Rows from block 5 of the audio encoder, named by matrix and row number. Rows with one number belong to one neuron. Each number is 128 + 32 x the weight over the matrix's rms, rounded and kept within 0 to 255. All counts start at 0. Numbers have three digits each.
# fc1: MLP up (encoder.blocks.5.mlp.fc1.weight, 1024x256), inputs 128-191
# fc2: MLP down (encoder.blocks.5.mlp.fc2.weight, 256x1024, transposed), outputs 128-191
fc1.598:107141092131105098141129156161116104165115179158134172176150166079101116098094102120097131087098091140129081122187102114176209098097166094122080099155085140119122085148131171088129064065136138
fc2.598:097096099122188102118103073106151118166107102103130109163138166072169109144130073156126132048142112111080132146096173098141119100086129055148135132133191075117135120113114152121068075033081133
fc1.599:142095202124176159121165128161089107153076182065144115086085144150186118210122177162115173077127106127140183124099131134100181115143181173152169097091127102147126174109096116097110166090144190
fc2.599:155172124133130121121133164105091100063126104117124128108167125151135187164226104136005065124081110137094123089092172189147156167148152070160140085208090119082107091142105124122110059119183138
fc1.600:077119079110079152079091126156104149165116177093172079152099114073106128147133104153146079124175137104119151105103149146129109089119128144108159108116129088140103137137149138179122126173102090
fc2.600:090089148171111107145114148114130067112114138165084141144121087173118111105166143161197121143129093122107125151127147140143121144160113078103152176134105149088138129128191110144145145084166138
fc1.601:085109104063107132116103122081102147139067098104163156097146086175086166124120121147157117103092121103137133152146114173127162142132135179137091097192142098117128064106109109091143106113103127
fc2.601:074135150157141107152142104113077172142122124178160159189130139131138075089114103146102159142126198186059108148065089119063091103108104126117101085171103110116114146168138094118116106149128138
fc1.602:118142165164148107167151091094090124162142120129124080097149153109133159135104146092163141086154116186100111104110111129176127135072133085101102147105094120161074128152149184118129094162155106
fc2.602:102145153135098076118170190099122117083106147068141166133108101146113141079102146129121136114091086119146094147094088078109140115157113146119117140093134136164105085082112114080124139131196081
fc1.603:130138135167114129121114171122156106118131141088130069095076089104138113087139098174137126129106099104178149078176133149118173094166097138173157076166106144130109104077186123148143105141152110
fc2.603:110188085134164057109108082162165160127089137135117123114145131097124136169080118121177085104130146078175103114123108114155091086105152178133085118140118068108122138132166072173148108121150112
fc1.604:098097148117119140167138163088167155115091166072111103118096104095101140151141115100125154144083131117153122111161154190129105160156175104134137095079135104154147169143117147121128060181095096
fc2.604:106114113139139191112090102121134116077162118130080156166141117074187141120148095130145116126053091131110086103168141161120069106142124076130111123080106091103144105134109150116119164158132064
fc1.605:105115121143145155142120125098121123122164148124127128101166110144184157064083160142163049160193103174165183114120156130109150158111188083094122132142126128125169176149180128095110073079083187
fc2.605:096151133136189086178040082165170164109142125148114190068138107104132117152174169111145203151103095097144102139154126069119105137053115155152181122176121104137115137168136131066071075087141156
fc1.606:120140105166161109126090100134132144069139137084160167119123090131132126146150093144188099161096146087164151119142158101175197143086190147118170128136142091142108165088108152083127158121123126
fc2.606:103111115121186140179121126150107068099128070146151156111174154163146100174084091164097132170140072149114117094066124145101092144111103129146169128080151085135092113083111081081121103134139097
fc1.607:087120107139140182182098168150121181134075128170160140120161168110150134138187099086141076124153141132166155152144151126117134086075097129087078148140128123131127172125171122122132162150154201
fc2.607:143130142086090103147150116133134093152118074138126132104150190154137118113147166117120185173116154091111152129101150132162123111093051123119126099137147101100094085145038108127082156078117142
fc1.608:080107130178107111119081166140134124152111121137185113139072118154155130115169113085106105151094174082138120118135152174151149112149111116129166112096090132154178103118089130103130172129114184
fc2.608:149136149138108130103150188156132064162175112110094143122155123123142110188099156149130133117164093103097143167144168129163152147151109078145103133170107160118082149112088115125145172132168146
fc1.609:102101109122131126152151129100107196125129086107158153134145121096125122168161168170134140115098086097171100096157145080174117153131129168114124107173115122129089138089136151142121170153135131
fc2.609:093121196118063134106166123126089094064125096117150131099139117029094141098130147121117177150133159133071116125136132204170058127127108120100130097173171155077142097145062081118109129146121089
fc1.610:134133115104124166109143178127178095152199176157149123155102152155123150132147076128112165108138137162063123137149161186165146121094176200111118195155148101099097103106141105091132138187122127
fc2.610:170143184196135142128161077133178126131185186188175138093139053190192148203155083175113131092091145097109116124148143090128143145115126083099106186163130065083150131199107056119141172100198098
fc1.611:162134183101130097174142092106097162172158171185156088169126085111096086113126082112077137136111147202064152134100081145140148109134099119125189104154143113089164124134207176177131123096169141
fc2.611:185083092127143136144100075112168088163088166132141093146107127136132206095130135106178096144092109109121215088123126137169077108135126126116098121069063078079158072133150201163157126095119126
fc1.612:098109082146151153183137132151118086093141156113165109091193115111151105125126154101090106163147057177155093092158213140120147082152080161171112176095136156102090159151122174109141095067126065
fc2.612:160160047137144098102129111190102162110102177105132114131136163125091097145141112134105168146140137119126110156100141121182148129094160159104184134108099048182153098164115143124099096109132142
fc1.613:093106092134132122154115189122164161098125068130152127188100128101081138142191079179127114156086163154168070132118165106145119166163128099172168076085133165171166145102135156122105113141119144
fc2.613:118113154172120161186064125095134099147085149129101111083198062171155107139160137140090017143172122110110139119152219119194122193179171138125118178127143118127161134168139120162252148142171120
fc1.614:106126082137183082176163177097086139111183086105128165154118166151153139165120107080121120079174142123130167098138108100105089126124122119121120150195147149126083132100101122148133104162122114
fc2.614:122208132117128092129123155181182148107112134127118165102092150076166147123126203110172154161084128105154174106148133144076124103111061156053056130130148105118153128151121126159164150153155138
fc1.615:138108142079182100143115186104119186125128104136156115078113195086121138171162096136134139161111185134107133163089129129099109103149098150126150094099109086108108148132157128141129112159080165
fc2.615:154141113131153034151107209163112134094171179089156149132158147164082152201141139062090115139221141106145121120081111108201112096152162095139155187136164059097058144158186139107029100164129161
fc1.616:175098104142139159162142151086156077153114158160138086126089148128104153119081148080172104096148159191114172132123130169134113175118140160165151044166138101129148150159109192072134085136130091
fc2.616:161093138102094088112086125130121157111128135158152082087154141128183101134135127127087142116084133140161126048123163133149145150107108047169097094159083061103129128141104154093088121165133074
fc1.617:089149119125149095105174153111092180154097177130081182108174148135144122131136124072176102051129164094106115185134124152153154082181134092127123103117183153153102188133091154116140124193112180
fc2.617:150095074111080097146156102116142172081200118105089139143148087155136128105125160095148159165047142091139152139094112114138060080161141104079169196149175125134188167144069152127123157119065135
fc1.618:151167182114103166159130136139182104113185148129140097135172109138084158093114091138102187168139159162152121170173115138094120164101073134118117174127171115132125121102163122104162121089175142
fc2.618:105139129190187092103148156136126100132091116101159075090156120160167092093115120154094146093106168136117164146116116118064096115140121099124155084142102137175125125119152139167178125204163138
fc1.619:147101106136117166160134194094172158121106164118105177049150108157134142162171140156156147158123118105099072102061154078103088093142134184155123181107124077154107121126098140115116111090121146
fc2.619:132132147144121123111173075117108130169158187098135123091158125161130114094162143139161175142131150107114119099143084096137130177167130111129092062092129121089137082098120110155099132104184107
fc1.620:085117090119149141102180095119159058142156146125128177115087101122149172102092150132099158141101056134161157147161106161187110158121102116124140148147102155176115111141130110111110140098193164
fc2.620:137140149139100170086115112136092119129146134081086147131141152132152156168138138170173111075171107131166157173148204054174134156100122104096094130136097118128132207117192137148152141144095137
fc1.621:098114152184130153149111102103154128168156165153118104099128138141105117139154097109187114122171059143175124163182172109144175182149130125158161155165177142111154164097090155101139133101096151
fc2.621:127159177146090172137178131166116140124150157108097181169139080173158112123139110086130122086178060151119086099111109126143124165108114129129110095133151158117147115145104133152112210197057135
fc1.622:158149161123185141141150135106153138137139198143176155131135114126087161112132051093112144169116160110143144193094111076143171132158106122094063095121134121107129118094152091143100127164104138
fc2.622:124065111091144146097090078079180066118118147107102177111149127124059169131130144141170099152167165150150142130115115113126122110209121097122177124123172169158148105101109077139148096096154166
fc1.623:193000105070175114091066117116068102115078087085135178081069173141108093144164119121109094157111120144135137142091119155087147156157192133213145101147180060104086190178104099100255135129111190
fc2.623:096104153152115116142136130173170121108142063054117132165173146131050167164155137150134150149093138151073123132129116100165134178071089128148156067140166105109162084112124127138126082114125179
fc1.624:110155136082182175119160089168129131129120171132157149102103136084089136168139097121097159123103132173143148169175137157155123097107156142155090109086177162102109185171162114155142192084110173
fc2.624:161136158140141114156117119176103166163132106106125055117176171129116108167142128145131156177138088129152130117129126111174136102136165123173190142117155154122089125145131093109124119159139130
fc1.625:145147196142072144085105113156172114133062148147086118123173130102096159134144136135127136155161098110084102111103181116135077086133126100123198135107136142140182180154091165092123145178129098
fc2.625:106140173141130152098111161123120066200128136133139094109125130154102113113140121069178132108175114109114115143157153116126106114072079121222140099078147196102146127098190126121079120116127113
fc1.626:125160167094120100163128142163136163134091154156158090141111144111111161162108097092142106103157147157124169120156145137146094143151070166099146157115147119123104148169079086110139127114086064
fc2.626:120133092135126108117127135163203126140137099108095093130116122155112137130141147112119105093062096149146195134079104128136092127148151116114076115178122080153153093132164160118116146135093155
fc1.627:118146162117168146146148185162128163141152173110071179155065134091082094136091152142102170114124070147197077103136114092161087172116086150127140095061119140086153087082166128150130081099129137
fc2.627:104170096064166121140133071115188127108098169116096152107083139095116140105112142132145123102121149081181054076158129117206079161110187126111124179187155135126134147085181190107128113092093144
fc1.628:158105124142077147172133145124123100110144103140098133151091114131100098098117117150163088158119159132110125083104161132078079145182129091180129129141183160110156107127197105132097058176154152
fc2.628:097142155169154136126099114135112122135170102130162114085133122108192085122089136117096180148152116137154125118145149145184163079152162138041105206171074137100138122150168140075148132073086147
fc1.629:096156179106125155150130187117115110137147169156106143173135201094169164072135133130123074126143139129135154090131127093082105137107139124142097154145188155186102085098121184123150119164140117
fc2.629:160148134145119066162131109104127176128193125191166177152133170131124096081153134161156162106096143171127122087157061120130150113139085095056155036084156177134151121188143146127159132072131105
fc1.630:084150128103102148160132197092084160078160060132141183076133145119162137083113099155091069107136107114120087136110102121083068131141104169148080114147123094101146111106065116106106176138146145
fc2.630:077126128155098165200120081111150209116119098130131167119181183171131060127129155156115169111076142185103127098178126151078144130143110098158135105184143169174108189206174082147110160184154141
fc1.631:159086174165112111103148174078118179151161096143150132109153165115112183144150128128102076120147138138143072090189111172126158097186097105104127109165102138131166142163103140126110102107180060
fc2.631:111083126159089108056170158113111072136132118094162122131053165084156148106148143106100116112089087173124143134083075101130083122123069063088087120156173106126130153112149114145086086148089099
fc1.632:115121149148098196123132102132115095077106141046083084133135136141110119132183110135163145137121104114159101099080116115155093175070113104146104157084136110152099093174166140130115130144091163
fc2.632:098163097110169156142105117123149125135067202139150144106073156101077133155097131127137141120168122158129142078149174149159188154135224165106152090158127155175117141125220170139110104130167087
fc1.633:157107116153145082157080104152096095120152157126136101124149180065130154112146112172108107109103141108103088103092107101104125130116135077164109161167151127110149095119120171087115088177139118
fc2.633:117101109109088136162142197177107037122078093120145149080155093038157154143107116095164084143096156147110099106145172125154129175163139090114158087204125134157153136131139094150168130115113187
fc1.634:156100129134162175101157160145130089099121071096155158158143085065192117168091120144101128152107143144172106085142093127131108183199112130147137141128134161098085145124163114154133111074195167
fc2.634:162136107166171156096140059132131103220166129075100184077245098126119118083131116159149132160154134071143069100127137174185120164158130184063106145119134084113159149096106121139155095214114170
fc1.635:089135160162109178098155155129140113159107144083158159170168146117092140157126162117129078114189109177099130121135151113139208086075132118169128140081179099163147156112081151114125132138126093
fc2.635:127102143089114110143170073190150158104138133114143117148089160089113117091214122094185120148125077123056157148113176129154082122093099108113176162148169131117174145088102088119133122132113076
fc1.636:189121083127103089090069077066153121213113066127169181089134144110156107115140151132097129066121128175057162096099133103127151163136129124089081157158150136069086145103110085159113120142142106
fc2.636:158145124157099143127116141100104109103111092100164157137022157205071079062127144140148126089099121143156191126152149100090139086138118158144206108182130140131124132133152111165129120041154085
fc1.637:163124099178180161086149189174115120097154082098182178101148144189137104146157106077144138127136166145129118084090183107108121147122114142130191151163127208103109122070116164127149107119139140
fc2.637:162127039132170118123145144147106154145121105172097091137114145188119114142117109088106162123112137114122085175127158140152154136102132091119200087137095135125126118078140159113115119140173098
fc1.638:131149188123164140095082076116070176151081150106198167093101111137109095147128153136178110093178105122142104140124130108088177095070117118094091170157100094116122147151108135149108149145164155
fc2.638:126117130105143132107127110166149062117157180075106167075134085114118190120173136142174077162121103119130131135130115116154145145202096142109142150132106141099127135156106133132115159111119158
fc1.639:153128141116147104157111170085128144116059137131072107112123114150091091094127181142098115131096110112100176160126100087124119162097120114151109176150072164101095144176160150108140186144129143
fc2.639:105148169110037136134185099099092141185150162171103153177089112170134094126171127114128130118174117115133129105192123176110087114080099140126072108081092093101085171115135058192039103109141101
fc1.640:109113110098116116109138148135107121189144123132164147107164136110107111156151143175156069184114180157104099091171150191100096136098111177174133136154144139151110170140156078206101108114176098
fc2.640:194115184131112108171135094099114128119146086146116081113096212119125160084135111180088121156091114073129199149098083112186117068121100077122074160115130180077213077161183136106163102117118106
fc1.641:101118127105114144165129077124149136084078112058188104096152168063135099160104136145175095115151150177160150127076114087175097153098146133132181160096119148183128147094149152096107107148111151
fc2.641:128170128091099155138132116137140130109172130108086166135180124088130110112172119151116112141138080181154080142176108087143134152152088204144180183049159132146098086137137134133165171146116113
fc1.642:129124146117104108141128143113057169160096110111124096139113187053133160115137187132149133127134142116143072094163189098117151085161105166148101105123116171156167136101132123091103090089120155
fc2.642:134106190099131063188121133132142108113151142101157158112088125113122126097133177131154131117143097108101124132182185182176118098081167141087190145076102116127110154126178151150119110051101128
fc1.643:176115164143157144112163139095085123110191182095100121064115115148099157124095171096090163103121148115155096150111147141132153115119105107127109136124126113156127155123157179125134090179150176
fc2.643:137085124138217157082138071124069101045134107129059153071155136142103160148127099118150126141105150124108143141105118105148146095140157120142095146171116090153132085119125106145201081099116131
fc1.644:158129138123192089087129126163163075090100143143114116112103120105087163148152102120119162134146153111150157145085174164168110095090161133130147166101162166139182158067106115063146109132088165
fc2.644:107178077163158126140156182138099057150145130151182141116182094122178112108048110116107150162145146160094130131156162182117123137131116125214160128136146106136087126148164176103136178150172082
fc1.645:145167090129115207153146102195125130167129135155155129124142143154105151115134076088121128123127111096183073150085162132103153091153175194194158106102153114099100116098090149154144150138080101
fc2.645:159130111146176158168122148208148132132096121158140146129149111173148143180126177108144195182155157130101167109112090072170173165085176072133174128180182090149109107156151139108149166131154079
fc1.646:104113119161125132121156096131099144151101164123162125104144130171104160102093088108134131148110116209167112083108162139160128128143128162169150118145126143129140156133119129100130149129135105
fc2.646:178170094144172172098105130147167067176086125057127122128131150137135156142080134109108162120178127122155143037161090100173159138089100101147095129179190130091087148144072133066086131152121158
fc1.647:120102102111132161112151084099135191110151127132116118074168122099155135102125090196152092099137087155147151156128145114090132170146117081118185153127142148165140093114128107161103131119102144
fc2.647:120185096125144145106084176160060103165090097117153118104095130116149143163125143134191066139178164148183137133171096129121051080134141081142161192125112129140104106098173151086149158166124143
fc1.648:172105154075118161137137127111114190078092161102100098120087148145147100118109208134114130081153078176089120169157130120146091128145134164118146161152085148151160096161105062083116138107112182
fc2.648:084114172130172112109127154141107135133170110127153164130093134163111189166083089076058102136071124050185101078088120165078058180101121166158117180119068112180099209105149182120102093152163166
fc1.649:130153156122170097152133178134116115115140078170161125155139106107125104162088132151137101088159159104068108189150089087185149124130102081187105089151104123146090138148177114101102131154160084
fc2.649:148131122142128200082113090109095141124139107107092085172125111127095182095154200166177114102104203144114146153113138117165124073112192116139100120124104128132146145157131141145131153147103107
fc1.650:171112173149153136064157118084075118052162188108161129120163157152098125104153093157174092079142125115090096126088121134189133079062117093123088129198111141100061125169111162079112100041083100
fc2.650:112107151142153163069076109092123162073098102152103132114101063097089195089087067119133153153062130148186129078063148152115153184111187153141160168075097114128081083105109070144068131175120097
fc1.651:129152137164077157105130196128103134122150151092137113084109213165138160104119089152175157089094137105186186138134109158108132143138171108132103088087116101148068086139090145109160106149090153
fc2.651:125112106147192091070112054074122114104095141118182149175132109139131135138138129129133146109203107112081090143080083089103156139087132111135076123111176153168107149115147091118147183135142118
fc1.652:191000126093175101092050153096056179120134146106130135132087150166105086164185089113117074158117169210116100186073144179107172205153177195103153135166043110058113128165138107128255048132142189
fc2.652:113135101115097104147103105112094104131074067121196143196082105076149130126111137124115194125212095148117094111132183165077102124123165131160082063040124136139174089136141123126107178183114131
fc1.653:140120097147165127162138126103144157185151130115107186172103152123078176096134192106171164145140164141145180127148111162141088100090130103116138112154186145154141150139150091108139172131130117
fc2.653:137140093099142090135121138147153103139066136098077165107168184110133162046084179119200105172124127106155103134118183104154148162150133106176155180126154168146133121136208138111086079101122131
fc1.654:177120109118107093095110130150100129135160135094180120162128109196100058121143117070112107123091108163175096090123133125134151097124185164145102099104142154106140119154090105153141131163163131
fc2.654:182183156108148068096212152136164151158105195149152107058139073107171117094090107145138146164113121126125096132176052123103156050187084111106163174117143071140160119072183183120173166129191128
fc1.655:093102165086101126102103162059135163110096130078096150162084077107099188102084128152147073095066112102144118084164112109125169097115072139149144084170119071101165135174139153164107100168115128
fc2.655:097070108086099204113158065069137147111115138139085164151115141142079120129120127146093118076099055117117128112086208116159212174109117120098109126079112211125094149136120115158083127064101195
fc1.656:195012189047154103114083098119069139095166124121185164064123114155162084066156130143159082103101147138135151153080172130180174196196071161132117136110108030148086176119100124151255060128142204
fc2.656:111183115157141130075155079113139154153115163121117067143101146156107148093124138123149138144187130142125162108158132116116130169127095185119161129176174069129152143085122080100182109196139138
fc1.657:112154161104176122092136121128178142078164110118138089162073172097127082191144148124130169116092153146159200157125190082135097141118163095086141117150111076102122104126116083147145108138091142
fc2.657:121188091139127138172149127153112180110126125140146150141182085147136140074132114107118092132211150121175142130109162135097167226132170115147105127160134142144111108157200141105149153160153156
fc1.658:129180149125129109130159165119130125103139077111079133152148135133111159173151154105188193126144173188168158177169144157111145101096147107123079133126136117139125141107110094110145184135094171
fc2.658:123191106181159019132115152109112173090105134159103139138126127158172148108122139117129145102139152109160114078167164156124109132071133166121088126099185128132124117166116140120107114157112128
fc1.659:143103156155160103089179166167176102125158180096172124146072156091126161119148141086108116094190094090174163105156098119137145156201113177159158170139194170167147103119164108109136135133158099
fc2.659:131157096114098127145119040122121145163100115069086114168139113140139097139173117162189148093117110112101056065133148142202069133138136126138075145199136071148160112139149112140191135072095109
fc1.660:168108149168173133123166181121168154131103185135159137174147116162083127146114152124112132082104152152101130106123124115130143135105115172160156083103093156138078123155084133138118102106117165
fc2.660:148125132071144138131103194092138152099167114090089146057150102107097136151145092146090127129090087177125145079117168140127092095164106059137144162128089105145131142148119161081110051144171153
fc1.661:160141110121112107116147100071131183167136119096159116132167130104173159133150060139151115159087126134132160164167148144121118122138105101146109115108075119130138120163134148166101131094104096
fc2.661:136078129139132119138091146113110171149074162142094111128126150105106171156090155093112108177141140137132170209131116193121136123129161198119165149166129090124018147160149099108112127147092158
fc1.662:098111122130119166138130113102126105074110152084124161108116120170136110162159076086153121121101120152183126086150169121190073145078158121133133188153141094112148163168134078155126142139143109
fc2.662:132158069200166118114152150123132141146123175135020053164079137166104112150122118095092197147160096135143140165104145095080128099174130224146053157166092133079192169122160109100118132146192120
fc1.663:106098138153083111149118122078098132130198153149144185130098170164126164111166099086123156156204143166084106097131130143104112133104127135180114102068111133127072190144114171130111129101159119
fc2.663:137115087153138067139042145167101108149093155104175088122097190108168121142116116082122170142123150157122153143170106146141122075169070176139172140142120073109099114147135097077159032109101114
fc1.664:136126139165148073109164174151149153140157136110152088146100110104151113130079107106114096168133106130112090163109107120196103118152133132149141118123122115151153182162121100104119161073161175
fc2.664:114151092127121118123191122075075081167142134135145090143166095118149105081106156199154141170180093126106105140142146147152088116165180139083133114073123080076152059100111133144151078098115197
fc1.665:100141130174123111125136186143100196107170103126124080121145066150137122155150112114140081095154066180108193122137177070149130148172138106155179155096104101161192084162106133156145183113134168
fc2.665:088220147137114096191171201084168137129147195131103089125163104104205101101162132132118208125119076133139069111111097188078157172142115146125161115150103062138089179185152172161144124114091106
fc1.666:151150142118082148110142151109148110083110159106142160122147190129161091135154128168114137131094147107152156074210137086130164114098144148130141134083132136152152082142170107102132102132115142
fc2.666:149100101173113119098140144141143198087134085140099058160109158079178161151162085187142183135099123167128121119142083141152106058137100129072102114134106140077177090155091130112100114166116113
fc1.667:151094117109165132106104190103105088107143103109152138084139154138108168077093077105077123100069175181119157054171197122077075155164170159151082123108090161174165122149128099064138146130143144
fc2.667:136171113066183179085117113094095149142123103095122157160114094074141090148154124159129108161150093176115110107145131152132163103186074130121074094191129088112154088165186157119157144161131150
fc1.668:124102147079109132088111110145088136191167166090106087189089127140127159141177155182136148143093098065096170095112113162135094171078192146180092101133150092170152185113134170121113094108116139
fc2.668:142102138154085129163100161116131044116172128066091118091160117084152112120116155097103101232100113097164143118120126114059171101123179134075146094114087168118094094110110071108159145194168176
fc1.669:164107081133176152094150145097159134179099126136156170119083165101140102112078126103139145125075150184134120144096169160086140136111187170151130153059140080105116137109112094098134096091104126
fc2.669:190107163100171077127153140115137119151126070098118110132099110032144119192175101117046103151103088155137147072108043118107067116165064041128097150198125057128168179102118091093170104154161158
fc1.670:095138128134108140075115155144149108126109154162155123088149190131114160133128077108072143165169129154188079132177199205139160135149108169131188114097125176086127085172159147168128130122077152
fc2.670:121136128117174110152127182113102148149179177119201117097185110089115127093148073143136167153149128144212074116087102137197137154144131109143134138157105117137076145163122136118088105171082113
fc1.671:093121124137105104145100128076103186178144157090110167121083127178117116075109130174091145121107138182185145175100082162153183091136111195083093140159164171119102086120167114110153114127150180
fc2.671:097198191112066057154139141089086146117108180102149157170113145125203115112133130119098084111114113092169085076115135153146120148097165183160165117109084141167113146099118124154150136143150106
fc1.672:139120174092098132122088148120152157084111098129088180112150163161171144149177118154150158113086154098177147104174160073159166139088095161122115094109177097131126183113086167155128174167118158
fc2.672:119240178156105150140197117104130087140108163117165165134105148098082108077100142111130192126078191093144160196106123116107152162077112187108071075145155173102078104135143111123165145139078179
fc1.673:132092107165098100138102120211073107062174126147073086128088195151115073118133109131153083138173092124123099130113153145112134186149156149109092184133105101122109165184148083102105106140128108
fc2.673:129149143098148166123079140127123142121141158159120065140167100159124115086148089121145158107134128081151126083112116185127160145122175182129138118148113124081050159124128070118046101147083177
fc1.674:122142186078171148125117127103065086116159173119075159163122124098092167174174092161157074091120176175129138126159119161156111172092146079162111149093142091136115131180159124084121105108113121
fc2.674:103131172186120076078104092139114058133120128062216116100110178135065158089112130160126133131091189144120114122099176123173137126084100146117153167132123190104115148181183103128157148124194182
fc1.675:162137134135127091136085140154140136124164095086098147077149219122148080153090126125162138108111113175147147091146111095117135077125173090139102142172130156148114165126184097073129149109114139
fc2.675:118144121120144122079134105200167180104110079154139116078139133088178185112142111126101151158114156143097127139088106183120091147117134180107138117158147098104107038151126118116129161142107102
fc1.676:132101111138123115119132105158136097064122083113108135159111106162134120185135136108107080144133171170133131086108097115089163111139153143150080094118114155133156129095132125150119140159166093
fc2.676:038142090136095094151178164147149145110170118155102084150184075134141189068144128091152094119154132129080157122130112172105063099173119165136134085126114100111195101083115144114121151143120103
fc1.677:178109113181133069149125144113148185089131102125104138076108151177140120144192140084086096106149132158099099118122149081131076088152163109134125115149178119096113174123118150134129118167100124
fc2.677:106166157115145057115122143171135081131106099085219157116126124125107069055128162135156169151190106124117169056175085170101127116142096167072153113118055155152136160105136120149059167142167126
fc1.678:116149101121190149158103161108073146101112066142108131101133112161062111158153086093111140107118103103149119133134142122076072126171157175106151164126067119138152104149104086170107169118127137
fc2.678:118079093178135148150187080181145118187135125166165165182138075088161137143176127181110142139172136122072150128208123138160192128092127117180115133122179083114135136134078110105109149153120150
fc1.679:111107118105174116163075090154092178122107189143089071180123135109099108148111086171088123130124086095201130152092087131103169111135142138174130169146093118133115134117113136149119107110087152
fc2.679:158148129144156134088140106150143119158074110124165092134115098147145127148146134119184123135129105196124078128108128166163118121070112113141138147115120118122106135128174089089130143163112136
fc1.680:162125109113135164118123097127152149074175142170147182169152139164069146132137149156102145106161172148084162079160129153069123135110096158166104075083094151118097157125150166157154137183118166
fc2.680:144118128135204163164180106147100205170097147095070165104102126173129172103154175108135131111090131114128138132172113111201130067189099109112156093090117081167107123192122108041157125113143186
fc1.681:110135152154119154138163140089133099106164110099118108102158161137094094087177094096095161115158126113084141111150136095126112161153135154124131162142101136116098170151131108151125178121091101
fc2.681:126145159108091094123173153125079158097116188143114164147110149149070127115092091141103202131077115130097154092154185117155161147121128173116170125121146149183110103128141124165117136100145088
fc1.682:175116182106129106093137158076153131109127098119091120146106150086108127137179095125136094161092095151161126075157175134155168132143154172167165106144205136139161108168094179150137037074079122
fc2.682:144117077097118176096133104104071148098124129120147109165152129083117124158093115060108053089133065178112103124080085089105146108145135114095108111117127097161109108152137128104077154164133101
fc1.683:109110141112136134183101070151203137102094137099162168125148079173138119102108140125108112148147099113151087160140170138167143152107115102161152133144125126164142137156120130116147138156151135
fc2.683:138086114135164131145109121222141130101095120116134118091142138164156128112103123120107148186129151154105110098139130062211089137176144164138121122125110119143096162103114136122126093211174110
fc1.684:137111148098138119134105173087115108132098099119088174120123107099150117121075141120153085115128092099129140103125202144106150169099146077135139105102103165138155173134152141141101135140108160
fc2.684:126122191138102110134132118146111180080118104157140151193105124120105079091150108130161184083190077176131140139143112205111108150130137124137125153167129123093124129137175134111108137151150104
fc1.685:129117091096109122198151160111138148102051163144098114102110084146171129124126198136204129138099097100092141115184102135167080124176104109096128160088140140125105124183147154096133099171107095
fc2.685:088187152146100139120075125064116089117118137131152191187109128126170109115126168123074155142071116109108127131132149154107153158140150162077099176128150188132130142150125087092065128137123159
fc1.686:182122158110105092106101160102115163113161136140125124140106117160152141132066114112183191093089087186129116080119141137172167099179120163124117140191147095107130144130084111084107081177087083
fc2.686:151059140139135117112130157227153103048067106132141088180151129106171115144125115099125119100098127080113077092073123095077129215128165135096090101133155091172092129135141116113052158134119133
fc1.687:122145139122155099078152111118168201145077129191122159142165174156092131139156174115146164159147145122131121165150133185091180117133150145091141148097169149152134184128106149157157134103169115
fc2.687:079088196102146070174153159131047141138128217135139102137139147180146113098166107125110147089108091095108088147058100028079145068221101154118144094138153141131149123127114080128163161178089144
fc1.688:159130132161121167165138123134134179105121127130099151166100082090130192165125117137172119171153069155115200184170113113068145144140099133129157149133122088201114126122088182125112118159092186
fc2.688:134142138076161057092159189146111118083121180081147111147155128119108067159171177098144116133087132137144169120116148150104122087179059091133219175077110086164114139172110123095172117142094171
fc1.689:115128115156096131143149130153164092160137158161059118164163147177196131081121107128085110123147113172187154129116120166133128168090093147153137152085122106117169111091181114120147102176120148
fc2.689:130192080164154050160146198097115090121109078153115126156170200141210156103123141147127123129161077131110064178098175106117134121117108081084037147154085165114074111078098077138105150097160104
fc1.690:163147156168179116111098114086086154186113149070098105162164161121141145165157098101129130193138118136142099128148178100159082138177107108169157166107073110122063147112087179108130129118151128
fc2.690:106153104105127162068133211114098125150110158132138140107125080178120137166156093172141129075115132104134105146119131071129178106120130082108185152107140130125117115104114056142193073081131148
fc1.691:164138110115124154127144131199177164139094089117081136183138106151094162127159190064159170148125097174079186143088138122130132137108151146072168153131114094168091118135120097098142104154075168
fc2.691:169160112105178068175235187075098127133186159127133097119151162194219137140110081085146167086083116103122139168166159110069135100118137142076162125112201081165119135150083164199150098138121150
fc1.692:134107162137109102140134096061093096156149146121071176091145157122158123119125148079102134120117121146090128175091142069096115117142152188190155128078182111134099138122123121157124151116087152
fc2.692:158124185133029148148132094130113167082069140162087100136127171174182120166116169098081123157095097129164135098123163122152180239089117109093125137202150138124130073130104123087137130119141149
fc1.693:144118130159146132089122183097072126116162159100121115121165068123132155197123143061182153136108153160120128143133160111075075107148147149170171134113161169179079094163160147143150150089142148
fc2.693:143113102123134099117156197182116090077140113095083127107134135163116139091114132156074127185083141116141073099109095141088152105170105086099158083135103065100170091146122157113177107147113159
fc1.694:118135156108140193166149184094138200115140063084099115146104141106193140111159129167112075164118159107062170090156123080156121173130097094111178140118112063130140168113085088120113146140113158
fc2.694:091139137146070149131175087090182114137103077175128157125091179127142144124128102137076160107152121137106171154181120182150080152052149145096152162129128152117119154134097049110148170103150072
fc1.695:123152148088101131135090122167141103122161088074112183164146166128161145130162081138113114159084153145092165112071178173120124102146089126179194125149162113124110167142172082127125167100155109
fc2.695:122108107176154126156138134117182127143109103131114103148070132136096150120065121108161086131154166126129154149175092074133158144104102150146181154090119158105201147125175134118123120107191112